Weights of a small CTC audio transcriber.
Data: trained on short read English sentences (LibriTTS-R), 26041 training examples, 45.2 epochs.
Rows from block 2 of a small CTC audio transcriber, named by matrix and row number. Rows with one number belong to one channel. Each number is 500 + 50 x the weight over its row's rms, rounded and kept within 0 to 999. All counts start at 0. Numbers have three digits each.
After each channel's rows are labels from the 100 clips, of 14976, where the channel reaches its highest value: "top examples" is what is common among them; "loudest" is the band of the loudest frequency at the time of the peak. Only what is clearly more common there than usual is listed. The data: short read English sentences (LibriTTS-R).
# convs0: first width-5 conv (model.blocks.2.convs.0.weight, 192x128x5, each kernel summed), inputs 0-127
# convs1: second width-5 conv (model.blocks.2.convs.1.weight, 192x192x5, transposed, each kernel summed), outputs 0-95

convs0.31:537399524543496473572511432472488535599412530490449530568468572543450485522440485503427499398494559499535484566571538461557475500366546414453508532412503506516602543517423506520533449448472447455412440476518520544477487510568506619452458479610395446493462510549540476526506462487476487519480511516404517489501590574468462482455425489522500461472591515452437412490508445503444460465538
convs1.31:398583403417437452492568496493484521496416428522487435513548517489436469501487544544558522494510559516460482452436513478370403500539571512563448552450522427471444557495515464512506453492541549441477567403515509558499425509431512464456523567582510554492500519484494496564494472471448448499
top examples: voice: female
loudest: 250 to 500 Hz

convs0.140:480469560469528536515489489508375476523482465478495462449476492411440546526443401409438450559540557566518472524441477491590483545531578556481511438474467502535601513477531408468458454535552530461480425669468456545462490479510457459499584444481555509500520525485484518496489575532571561483475566394651496508465484463558468467599515528532580468465474432612516468538513502471522527479503
convs1.140:538555511461535532438526520495401532484465555437499450510542502626495520558555444597482439437526453461517526511500623529520496513416502586420488526531530468431487589468507475525542527439461451461571577619459561488515548453471518548501543504529502433404599527402501603528515514543518419556
top examples: voice: male
loudest: 250 to 500 Hz

convs0.62:466475518502491462384579499479587451538562549461555393544525470468413576497534599496435440511523491595590463476582478551421515497554496580523585537519536462579467403550561434431547505433531478401491469463545481427508562600555436485443512495444455566523481525566470506452495437510532505428511505419588493498527518531476494456485518535513496454464547488418480454452504413497490550453562
convs1.62:491494617444502475500496487474539466501436530449549491447395518495515510485476415463471550479482453500551510481470492482500449594477543464465607516524511476504601498487483441424482509502556525450529521412405488538568520549561537411433477427513502546470443460527552531592461505496494443476
top examples: voice: female
loudest: 250 to 500 Hz; 500 to 1000 Hz

convs0.98:507488492471468471480562516537451501453405435503596452512528579426435500475502520475473458496564478557496499545472469497484422467550484469506485608458511419513566466517484498408560583466499473478419507524500513449543555486469556401552479513531452598564513518490500497384536516516427478472515535408509642501522435444551501390502588509494548542495428570394519480441521471490585486466634
convs1.98:489537489460543503575482446530467522497481542431424507502471607607454515434463453512486417471507560538544508477505487574494504445537571432517493573493568531399496468461537454540541529565546494455507590452505291518563494534468462506568457551504471543516479606539513506513530494456518440542
top examples: voice: female
loudest: 250 to 500 Hz

convs0.131:555494557458520487534415490474566458499495400593464505512403456436552526597549536532531466426506493485463636502559507573547408452513510520461502521567523488466512468566539543478415582582497393496547571425591505471581487609531416454501476577511523534415569514519502494555424428480569436518486452486456434467485501499471546491463442461467556473546464417524488563502532490494568536468502
convs1.131:541522484450446470437534512440460479546481491478408554504508488510572480508491524503512382475500472487494480562511458469575547422459472487458504456552482515511549474470521431476539488508534436529380429460485544477466557458530415430388507472560537504455495465537547512486458450542485519483
top examples: voice: male
loudest: 500 to 1000 Hz; 250 to 500 Hz

convs0.64:505503501494490474621408562438485444533519526486532514432447519446571537363488550526513510536502510484467469416511453510506488542546442503447415535504554529547567561547466564409409446501470506598511492504553543515478455517481577420617488402485477505537536394420450562512569473507515473550534549444528578460560510569514602417494504389535536462493520479478492540475492512565509477411561
convs1.64:486465496455501465457526488526513512470510512469602430524529485431437609519554517530486474447481489558417493463568583471558533474517504453440555499482503521534483474480417556549502476499536478510499491528387471485490711452521404563522397420548546477483586480506456521538531560447524546434
top examples: voice: male
loudest: 250 to 500 Hz

convs0.41:562461515535539396522617542497450556465471532494379523551463485492458557526487484449486469545479496523578479593555554464463489491480539609479472371589447469472507588414466464518468471418498533535525506475580507522580499496551539518517380512565525473467457428514443493515442501553518508409494530512550518436552410528428440472491452477469516392544616531499515536519449569489581469536541
convs1.41:438509484492552529501482469502457489493625512578462480463583471553469543487489548497498527530397539581500521476395458591475488572529427451610435573417480540557557554489391503513460455527636378599531499544489555466500509382535474519444471509527529496455429488420471463510456579540528455495
top examples: the word "we"
loudest: 250 to 500 Hz

convs0.58:525417477531434382510461494442441503481564555453515512463452509574604487460459469596475492520498514486469493539535451520471576488482547522512558504525507495491586526433548533478417567433474504490476476503530571494490412531646470513427626477493571528537492513591508458557561499573446462504536440356461562476493470519600468441412450479464509471457540505535478536442509480457468603493585
convs1.58:427485453579493387517465362389538462450450589610525540492440498513520496561594523491524482521485537504597459508437516540542470462440471519562447547527410507507467420490536563563445466538486481573506518566512520438472556562553527623504542449357403571518535522473476480468472512539565541491
top examples: voice: female
loudest: 500 to 1000 Hz

convs0.159:480498496546523415522487506452414452532423620456528504587449563518532394483494541538501486511445546511575502472407529438541441514436444502482469539587579521417496463472527466454446601520476478512527503491473390471454491456615427523553512437473547533572620536504413525479485395514497499461546544568535542435522507424568483441483547473488429520439577564527503556553535538529458551530493
convs1.159:508555536436487493466528520508513545523515427502422441544612509592483547453436528394361519490462597488428491526448538506497487485377477521573535514458537534495520540507482509456554528472572548558524420549536518527533441514511468545519538578532447505553511397457513416469539542549525502587
top examples: voice: female
loudest: 1000 to 2000 Hz

convs0.174:457528492505450514442491490484522541540470358466546585457533462500495527433596513529557518390458541512539498502430542459517529524517466536468429564593532595470493530463487502515546576597471596588529444462482374580544425512455511529547507496560509451568488441511417483483601518560519516485527578451445497451421395558525482482450523525515478563517514591410503510549481476533435439548498
convs1.174:479541509443433611482533492536453609491493395504460453485479582577495518578428417519503373464483490498533543647573525519465495490505507586477531543545514539536525511438534550534620438542454493548470564534498575511603513424544470554524488506464572486452504514462517627503556445532519482481
top examples: voice: male
loudest: 250 to 500 Hz

convs0.59:501545460562507537439560548462547446484496617528515513521472504443582482496561533630608483479482633531464506459426413498487481517487510460472563567477509523418553451435536509471497529403403364493448517478548471480516496621519550515449500460504580481513532492499494532508524451400411492550458529535575435503467492419416560424490449475477516514465544483508502448519486497511578586548444
convs1.59:550493428517472530492459505519477562547421563438494418491594553486536499451426466443452441451499434535564463580533495590594524458421442536562454394552534542530623491327579429498526436514396436514494404511534573480484538481520464508483461508499440435452477458548465516500317481501508415539
top examples: voice: female
loudest: 500 to 1000 Hz; 250 to 500 Hz

convs0.133:509546520468485500440490532476523478602504532431529456481374453486451531502501445587448507499496422488501479480484481534504500505477550516440426462403578546482460493406435502441596518437550533519437607567572519583462501497625550520472448461510477449581563537486508483421501479467408592474512515532478557537622431469526585543469414582517531461467553514506494512446587513450553516472573
convs1.133:588509543423475503470442464540491441567516426568488563409537529489592532424492439425509448428483505420502485501531518454461466509581474553475470469504463593533500413517534553515509442471554408493451543514523437529560489489541627486576490572470544482453506416514474571514505479546523497509
top examples: voice: female
loudest: 250 to 500 Hz

convs0.69:467477522457436558572449483521508548465444637486568564498404521479424462541463489503512478462511544550547454477542504552412542455560542509549562537460506514513527473497414467474500477516596399521434573511521528604426610402513467609422557474495545438522504528447561506542499563497480466527455465506466616496416462441418550494424513473503555501587537532542518535515502442533497418555523
convs1.69:506487541487471464451514477508468492516493447448558480507475526569468528473547500531432436527491468463529496526516508495423428442467535516419428486505491425555476408490498389517471543502489556567505599470519574466574433478538481562531477514606464377425522478558464472524442482534511463439
top examples: voice: female
loudest: 250 to 500 Hz

convs0.189:561511452486515468394561572463511438524587558482486539477443510422509461590522528490485562536498485495474501446505536359455455487556457555592374534591564506519509412578488596498528526555511476505447454399488509435500449435471485504490688513547513461555469464473517454490460583587513451547495522441572503490462489511473527429520557507490575539533503522514517449585560463525515474517490
convs1.189:503539468597495484486501510389544557486534576516472577449495425508446463490487591509550506520496526503535445539490526491562570656539506507502514421535477441540587464505625488518519570534453525567571461564476600476476526503437446429449473515507539362559520568524579577542545508534467497507
top examples: voice: female; the word "the"
loudest: 250 to 500 Hz

convs0.113:507411506497491475551590546437561540482476518458553552527436535455440589500511556509538556484498422502419441504512457383452551547489519574521584499546525463506557443489530553436416604454627474462427546593521478502472494417463513445443518517489557542559434511469398472483559575524459417532522525584488459526512483382466557493541437488495459502457447507417486535460584524552541525542509
convs1.113:451446555509463522484481546512602508451549486444541502454557479523367506566521470569379485407516478437585441477501523497437457426562518476493576420509554563542489399447612505497461415429494442573455407517524491496464428541545470499485502452548623461523473503548517426446561407460429445493
top examples: voice: female
loudest: 250 to 500 Hz

convs0.118:525451573513562469480506559486496437506655662506557437543515503523448431436493537561496494550558443488472519452532449509499451430460434574523415506479528518464538529511557525486461552358478478447475491538547462437522439503573481461521539449565480594505485556481453445476493542564430463568491447589513467470501492535490554558499531474452474561569460594524433407472518552422564519500559
convs1.118:454422503449488557556459512527461512481489474486528487456561526462495505618504564557506469430525580479533470359434446568575462556472543560493513487471500532478470461496426480471409459537627536475580484526518527549570487495459554485523569521604460522525431552496573535549466528475504460501
top examples: voice: female
loudest: 250 to 500 Hz

convs0.20:509569484446529575496459498416440448468520519546526497548391495482511493555548571614488542463579553580477527510494452537474522490502480550544418474479518538460561445556525539494527432369558543520395458470523504500479562426457427453567593439471433494523548554489458520481539469481518508519481452526573462502491490478496451409417420564522587539481579448502513456569485500432551600371479
convs1.20:507485523518442531473482474544622449443490510461471509484459440419535462403494510534497537511459524519521554487561456550517516492376507543553469373550473446552526425505443533490558527591551529459457460480442471473500450416568490536494477439512523529442481549632574510491612464527509599445
top examples: voice: female
loudest: 250 to 500 Hz

convs0.145:574435446515516548619481484405568493510535553463537503549470522519571537474525575527593457615513458479504380541570452466439531456495498469479569580470447402455433461500483505493440518459576445378474466466513475450498585430479535445428540502515562501558512495517530502477530559429506504521393520504568442550546474499524480426546519574564536444493480482406513534528460465528594563516429
convs1.145:527528509435446529477482577576519456459447521467499636523458528508514554478466537547496453502546627499501543558466502442480501519498491493400573463512545602503517411536565362475553460421492515450492574495506557452502457505559359491503499431463454467647581505528492520514453461547494527506
top examples: voice: female
loudest: 250 to 500 Hz; 500 to 1000 Hz

convs0.14:490456412503488497509372537542386432567539402492514490426509527513508530498522527448483474565504471430509521415472597421556576484481511474489392509502572520450538512470491520559456476578441470530498490401490520454611497452507509589554459475546525487544429461452534467588478534542476529460583521473382482430520484525452545465590580512570473532491512540494572569536502485565376529505498
convs1.14:567476470500450527518486457497530469501436505518603578441438497547476481521534480404508544506533505471492465557513440546490505471479459478473524470502550480504532460447479520521506631561568515547450472565550526521460501555511514447528497517460495463480448501632548496562415423414445523454
top examples: voice: male
loudest: 500 to 1000 Hz

convs0.170:473468493456423528589520562492517471544515614495541446521441598539465459474444576610551482598552465520517542508585446449501572487500457504479483497484463498496519493424502450487496508475495535488481497453624489577467513521455526469499531404510478523450484466397522501501542351521450553474489457632517441545587579492499519574571525524565500490435480512480485468430441491345546473479531
convs1.170:451493511535540448535487534479555505493514532538494570495471515441501519443545500587491497520528508569515510497567538551522504508502478481467458581490452473476365502575488536546573475487462562672509536545563465516521479543516504506583591461465495554475531596522527504452403463537506557473
top examples: voice: female
loudest: 500 to 1000 Hz

convs0.39:453399418439452536480454473526451468461541454508438604438536583483542508520571536555437501553518502551472500497489463505518593522499480443568411440506469509478576456537520428568498472625563538562490542490560561489592467457487483585487532520491486532482441504480526580572524550530543482456491562472491574377464588524550500453453494504543433437517466621461398526470549514445474558533425
convs1.39:400482360496525515446451501519400481473461519515402488497527509454525507466449527511580434498430495513549563424591514524566417477501409485569484524559475526489455466501502439480526518527495379533468599555551540567483403488465523454500530585507447529442441436513509535473424475561403530500
top examples: the word "not"
loudest: 500 to 1000 Hz

convs0.188:492383561558575475504422570522558526551441496551529545491447570493501466556489630507567534495503465447491468529523536524505586486478481474530525499553465526500521540479532463477452540452563488483420559491475512539584427491562575425367494506512457528603489445534464518496568528489533392500483467531614493426511446443405452527495535499484451409553559389436482539539441421552494566541507
convs1.188:504545530535439543452509566456580559482464415444571526524529595569495537478527538566510376549476558512516521490427484541511552488524487537497469526592459393538546549466433476491528505480522516498560414545548465504449641523455510489528508468496451526516517575469566526500426497556528479466
top examples: voice: female
loudest: 4000 to 8000 Hz

convs0.94:459595518479502444536540513460479478373508467547439543415512551528519545489524448542446409484523498503558496447480488548559425526511513573457481461455553445543487461491599545495432565447526595563537436472566484483609486516518577464517434468469517542544547477543552505469533496523543534441453501530457511380580430570574534422512546396533417519514604524574474489402452527450499495497581
convs1.94:494497382454472534461530513546533497522527494516507458601551479542463499459519588480458511456469443524501488526502517544523534554495454519491529502454497505551485496480519440505495579501525520490560530355594452412451524425542507514452513457418523513519485493430503531435386438531455489511
top examples: voice: male
loudest: 250 to 500 Hz

convs0.190:505499508648480474469580486484555543530472496515585435524473569596561506425523541502477443521524538468497493480501451497487431464497584513469495446558479466476484403468521519492615421544516480573537611542522454454451565459528557409577506475466503482471557585534446494538534412437430541422394411519549425509470546475582564417408444446476532549489477508517513450447449476530491503504448
convs1.190:595442487562536494484435455529428554531505438515552479442507539524492503557471438507485576493519481468462501570480471507485545430459438526506528543511572538436613494530570479482508502436552618523500513486529508508582481480460547411474571444486417552508493442400590590556605491486466530506
top examples: voice: female
loudest: 4000 to 8000 Hz