From a checkpoint of a small CTC audio transcriber.
Model: arch jasper, norm batchnorm.
Training: soap at rate 0.004, 9200 steps, batches of 128.
Rows from block 7 of a small CTC audio transcriber, named by matrix and row number. Rows with one number belong to one channel. Each number is 128 + 32 x the weight over its row's rms, rounded and kept within 0 to 255. All counts start at 0.
After each channel's rows are labels from the 100 clips, of 14976, where the channel reaches its highest value: "top examples" is what is common among them. Only what is clearly more common there than usual is listed. The data: short read English sentences (LibriTTS-R). In brackets: how many of the 100, against the usual share in percent.
# convs0: first width-5 conv (model.blocks.7.convs.0.weight, 288x288x5, each kernel summed), inputs 0-95
# convs1: second width-5 conv (model.blocks.7.convs.1.weight, 288x288x5, transposed, each kernel summed), outputs 0-95

convs0.93 [ 99 123 115 159 125 119 141  70  70 119 144 134 121  70 102 115 132 163 156 121 154 128 146 148 154 163 127 140  52 125  84 106 102 135  69 149 123 155 135 162 162 147 151 138 121 139 102  78 100 119 102  92  66 148 139 144 121 133 174  99 103 104 169 153 165 180  84 119 130 183 116 124 126 119 127 180 133  75  44  86 144 127 150 143  68 108 144  62 115 128 133 145 127  62 169 101]
convs1.93 [ 67 142 203 148 148 141 131 155 124 132 159 128  66 144  58  85  89 129 111 135  94 104 111 145 178 122 102 154 120 115 119  70 140  99 103 171 154 132 142 143 154 109 129 107 127 112  90 209 110 123 153 109 146 118 102 131 165 169 107  78 129 159  88  97 129 155 126 128 118 127 104 199 148 115 105 154 124  99  90  83 110 129 123 117 179 149 120 103 119  87 166  92 192 114  49 155]
top examples: the word "the" (58 vs 25)

convs0.92 [105  90  89 134 110  92  78  99  90 147  88  95  68 132  90 112 137  72 141 155 148 147 147 123 126  72 114 146 126 112 147 104 111 144 175 142  93 126 159  95 160 131  79  64 144 207 116  87 105  89 117 119 129 102 118 146 142  84 163 139 115 120 111 105 142 114 159 179 131 166 136  95 132 136 159 145 103 107 227  85 103 188 126  85  76 117 125 124 103 120 156 122 127 180 129  84]
convs1.92 [153 116  87 122 121  99  94 122  83 102 146 160 112 152 178 146 153  97 148 239 100 142 114  97 155 114 143 226 118  98 100 121  94 142 108 116 143  89 142 143 104 135 161  73 187 133 128 127 152  53 157 130 151 131 199 182 142 187 127  86 143 136  82 163 156 161 156 109 158 121  76  86 173 160 150 145  67 174  73 184 161  86  87 164  89 131  92 149  93 139 149 111 206  93  95 133]
top examples: the word "the" (82 vs 25); the word "of" (68 vs 9.6)

convs0.225 [103 160 163 146 106 203 110 101 101 102 116 142 121 106  97 160  81 109 108 156 136  77 139 179 106  84 121  41  74 158 110 114 150 117 120 129 113 136 136 107 140  93 123 134 118 180 112 185 102 118 167 110 129 112 102 144 132 158 179  76 181 102 156 157  94 129  58 166  61 123 111 133 106 115 155 122  81 144 219 129 144 126 120 152 131 130 133 131 103  64 172 113  60 164 148  93]
convs1.225 [190 122  98  85 117 172 154 108 157 138 118 137 173 181 155 114 164 160 135 100 112 103 153  94 144 108 157 203 102  98 118 129 131  86 111 141 158 148 173 119 143 141  97 108 118 130  83 125  96 130 150 114  97 109 135 111  92  96  99 139 154 188 115  87 110 116 140 121 156 106 152 115 164 119 168 173 107  95 112  98 208 154 124 104 160 180 153 106 173 157 176 144  80 154 158 170]
top examples: the word "of" (53 vs 9.6)

convs0.285 [ 98 118 132 110 163 152 157 118 134 174 111 140 158 131 172 168  65  90 136 102 120 119 134 128 155  66 196 164 123 152 120 112 122 149 102 134 173  89 103 132  90 156  78 175 134 155  76 170 156 180  74 190 138 107 146 177 100 118 156 106 120  89  62 136 147 114 174 119 182 163 167 143 131 117  86 107  91 164 168  85 165 133 100 129 148 138  63 114 158 136  76 124 115 130 127 110]
convs1.285 [144 108  53 147 140 149 129 147 114 110 177  87  81 108 147  99 149 121 168 143 176 131 161 128 145 112 124 147 131 139 125 124 145 164 113  98 149 119  75 115 115 151 174 139 175 139 167 136 118 168 176 177 106 178  21 181 123 137 124 116 101 121  96 118 143  81 217 101 126 150 129 121 143  96 134 103 139 127 155 122 136  98  79  97 179 136 143 146 169 191 132 156 104 172 176  85]
top examples: the word "of" (33 vs 9.6)

convs0.242 [134 171  89 163 163 153 138 118 120 128 124 122 137 145 148 130 170 118 186 101  75 133 143 124 145 141 182 192  70 150  79  70 131  78 151 102  88 144 103 168 112 147 139 168 159 166 101 118 104 148 126 118 164  89 187 141 141 126 123  97 178 106 128 129 113 116 131 140 146 169 138 102 113 107 137  86 100 156 137 106  82 196 134 131  80 134  71 110 105 140 134 145 170 147  78 154]
convs1.242 [145 178 109  72  80  94 133 123 107 144 155  99 123 116 148  73 138  85 145 165  99  98 119 173  90 122 131 148 139 136 160 117  96 123 141 124 139 135 117 122 133  85  81  89 123 137 203  99 122 134  95 133 152 100 115 127  98  98 111 175 130 162  97 128 147 108 196 117 104  98 153 120  88 161 157 119 122 118  40  93 154 162 119 142  97 176 171  93 131 125 132 117 125 139 127 113]
top examples: the word "of" (37 vs 9.6)

convs0.94 [103 120  79 135 103 140 119  99 111 127 165  75 156 164 155  55  66  96 106 162 112 122  99  59 135 144 118 144 139 145 157 166 119 141  73 182 141 170  49 116  57 199  79 149 106  92  85 122  66  53 119 100  76 145  91 114 122 160  79  64  84 140 157 115 107 165 157 101 137 175 146 109  98 165 145 172  93 123 137  57 143 121 177  83 162 139  76 104  97 123 100 103 160  73 168 137]
convs1.94 [108 171 136 145 189 157 141 133 123 135 143  83 135 157  71 151  76 179  67 105  59  45  88  98 134 123 123 147 132 128 107 102 122 130 162 112 136 110 196 143  91 108 114 124 161 135 196 136 106 182 131 145 174 115  95 117 129 146 140  68  95 184  80 114 140 134 119 158 141 142  81 170 198 170 104 157 107 160 150 108 131 176 116 123 130 143 169  82 136 118 110 156 116 140 109 181]
top examples: the word "the" (55 vs 25)

convs0.126 [105 133 146 172 120  97 238 148 155 121 147 101 171 121 158 134 108 179 142 124  79  95 185 173 149 111  33 123  83 102 184 139 154 122 108 139 137 184  92  79 140 157 115 137 194 101 120 146 130 150 154 124 104 155 105 108  73 164 101 131 171 132  86 181 113 146 123 145  85 116  96 129 129  83 144 122 152 169 131 155 117 123 204 128 139 150 108  86  88 178 145 148 121 126 110 129]
convs1.126 [183 134 187 165  69 121 137 107 156 132 149 139 143 105 187 128 103  83 160 133 166 142 142 129 167  95  73 136 114 205 122 111 114 120 153 135 125 160 155  96 108 134  95 109 160 126 104 127 177 116 109 110 147 127 121 127 174 157 146 134  91 112 124 153  81 162 162 166 165 147 128  69  97 109 152  66 128 147 114 102 112 111 193 140 133 203 110 184 111 188 100 184 146  89 151 138]
top examples: text has "who" (25 vs 1.1)

convs0.40 [140 125 115 153 149 145 197 137 126 122 130 108 146  84 102  63 100  61  78 122 129 126  63 144 152  85 129 142 153 157 145  58  95 135 178 189 117  80  75 133 116 130 134 167 138 168  81 137 142 119 115  95 125 188 146 113 151  80 110 147 129  87  92 208  67 116  70 102  92 145 119 188 111 116 174 112 132  78 203 207  41 176 137 122 132 135 107 120 150 142 138 101 100 132 125 150]
convs1.40 [174 169  86 193  51  76 117  98 141 130 105  95  70 144 165 139 148 169 157  81 163 115 152 107 133 128 117  53 145 178 118 140 150 160  96 179 107 155 144 208 207  72 105 128 129 141  96 145 187  93 111 169 105 118 108 125 134 120 134 161  93 137 118 128 137 144 122 118 120 112 185 117 181 133 114 135 184 111  87 180 167 161 142 114 131  89  89 123  56 119 131  95 167 104 131 115]
top examples: the word "but" (43 vs 4.6); the word "they" (25 vs 3.4)

convs0.38 [159 120 173 117 154 131 140 173 178 132 128 126 103  88 111 122 106 135  95 148  73 145 100 131 184 166 139 147 124 110 145 152 158 103 154 139 143  89 112  34 152  98 156 139  84 149 140 153 124 119 184  70  90 116  89 151 101 125 107 152  97 135 106 141 139 152 140 125  94 161  82  93 120 111 120 146 151 125 168 146 137 136 136  96 106 163  89 127 120  95 129 161 146 122  94 180]
convs1.38 [132 103 158 165 105 148 128 105  91 140 150  84 130 155 117 146 205 153 128 122 140  90 104 127 107 100 164  55 133  80 113 169  61 169 141 124 112 103 128 100 128 185 162 139 118 103 128 160 103  97 187  55 160 150  93  96 133 168 143  61  28 149  35  90 161 162 148 122 125 121 132 190 148 106 182 135 152 160 153 124 134  65  98  95  99 162 191  98 143  92 125 147  59 108 195 112]
top examples: the word "but" (56 vs 4.6)

convs0.43 [ 52 135 116 111 164 155 186 107 111 158 139 145 114  70 179 163 151 139 121 137 122 128 106 139 121 186 141 102 125  97 108 145 109 116 114 149 110  75  98 137 139  85  81 137  75  94 140 134  93 161 116 116 125 127 106 115  95 114 107 154  82 142  98 153 116 123 107 132  85 110 120 133  50  66  94 199  99  73 136 151 121 131 143  93 166 112 151  90 144 135 117  99 106  80 112  84]
convs1.43 [133 110 156 144 148 122 166 162 175 117 157 162 113 128 122 116 144 115 104 150 126 132 145 137  80  78 141 154 124 223 132 166  63 103 142 119 167 133 130 131 156  89 162 169 100 149 112 130 110 154 124 125 203  83 115 149  87 140 159  69 169 111 162 173 133 101 131 105 154 168 117 123  96 161 116 158 115 125 144 128 175 148 145 130 173 122 163 179  75 135 111 126 119 125 196  60]
top examples: the word "the" (52 vs 25)

convs0.42 [124 118 154  83 109  78 189  60 116 132 134 131 104 168 143 101 106 150 189 151 115 100  95 136 147 163 180 138 127 121 171 113  90 112 134 106 106 114 209 142 132 150  90 187 172 174 154 151 176 154 168  71 141 184  86 105  79 124 101 107 116 150  73 172  97 123 114 140 167 118 123 140 123 131 125 124  73  99 117 104 169 144 106 135 145 140 121 129 104 136 118 101 113  69 107 172]
convs1.42 [ 94 119  78 167  98  70 128 140 113 112 145 134 162 112  95 141 148 111 139  50 101  48 132 101 126 129 104 118 194 110 127 146 165 181  97 136 143 122 140 133 122 103  98 111 108 143 176 115 141 115 102 107 104 179 156 168  83 127 105 194 112  85 136 137 108 115 117 109  57 154 141 145  68 172 119 133 139  43 132 103 116 147  87  78 113 176  98 134  34 149 166 137 127 102 144 124]
top examples: the word "such" (33 vs 0.7)

convs0.87 [138 174 138 126 147 104  73 108 117 161 101  79  88 161 123 114 145  85  74  92 143  89 130 177 111 122 158 169 157 134 125 122 110  97 141 141 152 125 123 151 129 103 109  85 124 200 103 118  52 132 134 144 118 225  99 157 124 157  93 128 142 103 166 144 145 122 135 117 161 152 139 133 148  90 132 168 192 129 214 167  99  71 116 112 135 134 128 187 148 108  98 120 140  70 135 135]
convs1.87 [151 101 141 160 128  93  86 140 130 117 104 104 156 136 112 144  57  52 145 146 112 136 105 112  93 154 146 113 120 117 169  98 158 148 186 111 143  75 145 153 155 139 119 177 138 154 186 133 146 113 128 138 128 139 119 135 162 136 145 154 112  65 144 141 116 142 131 102  90 166 116 135 177  87 140 100  91 118 122  93 122  87 150 128 142 120 176 131 154 129 140 154 201 145  98 148]
top examples: the word "the" (68 vs 25)

convs0.247 [ 95  66  95 189 124 149 159 140 191 101 115 142 161 148 107 174  99 132 167 142 132  89 101 142  73 140 182 146 160 128 110  86 167 127 160 123 108 134  85 104  96 158 154 100 139 200 143 123  81 107 111  84 128 127 146 129  90 104 112 121 156 114 126 100 114 139 119 165  76 150 141 159 126 160 149 150 188 132 216 128 144  94  94  86  72 159  57 124 116 165 145 148 145  77 112 139]
convs1.247 [ 65  53  93 128  50 172 154  96 135  94 111 133 114 139  78 199 130 134 114 117 135 171  94 121 103 155 163  93 128 120  93  97 111 112  82 144 196 129  96 118 109  97 140 159  93 161 156 102 135 166  91  76  73 104 123 135 192  99 113 131 181 123  86 159 176 141  56 123 105  61 181  97  99 166 124  85 112  82 155 146 137 149 113 151 163 162 165  94 116 139  85 129 128 106 117 176]
top examples: the word "of" (56 vs 9.6)

convs0.119 [172 131 133 117 100 117 219 102 129  77 124  57 205 102 118 113 151  88 140 123  77 129 124 108 107 125 104 125 110 104  76 164  86 107 137 159 113 161  97 104 151 109 139 131 107 108 149 134 130 117 100 153 107 121 126 113 137 120 150 111  56 122 134  68  87  54 129 141 104 105 112 160 135 106 179  95 187 144 202 175 124 154  72 110 104  79 120 170  94 110 138  70  63 113  88 142]
convs1.119 [112 113 135 162  88 102 165  70  70 164  96 167 122 186 142 106 115 144  56 138  82 130 137 100  87 109 137 146 144 107 129 173 143 147 120 125 137 139 100 107 119 133  92 114 145 132  92 133 115 121  82 153 182 132 151 114  93 121 106 188  76 146  83 124 119 107 112 188 114 136 140  88 192 170 146 126 149 101 128 123 154 120 118  77  87 165  70 154 106 138  67 179 141 131 117 153]
top examples: the word "but" (37 vs 4.6); text has "better" (25 vs 0.6)

convs0.149 [166 168 173 105 156 110 140 112 146 173  87 114 136 115 178  88 152  75 133 169 128 136 134  94 158 112 110 184  91 106 141 133 162 117 114 203 102 169 104 156  96 108 132  99 134 129  95 109  74 173 124 122 115 129 120 100 158 193 172 105 160 133 160  79 131 105 127  77 120 124 142 141 103 147 144 124 175 108 200 141 134  53 123 126 164  90  79  89 128 103 179 188  86 105 132 123]
convs1.149 [119 167 186 133  65 133 167 105 115 108 152 184 140 115 123 165 176 148 102  97 107 153 112 160 161 121 168  83 124 127 129 121 126 128 159 199 125 146  94 157 130  99 138 157 220 132 149 111 158 155 110 101 125 138 123 184 127 184 127 209 165 115 177 150 130  89 111 101 128 162  90 174 141 127 171 116 149 174 158 122 113 171 161  62 123 134  78 144 143 160 163 123 120 118  99 134]
top examples: the word "about" (28 vs 1.6)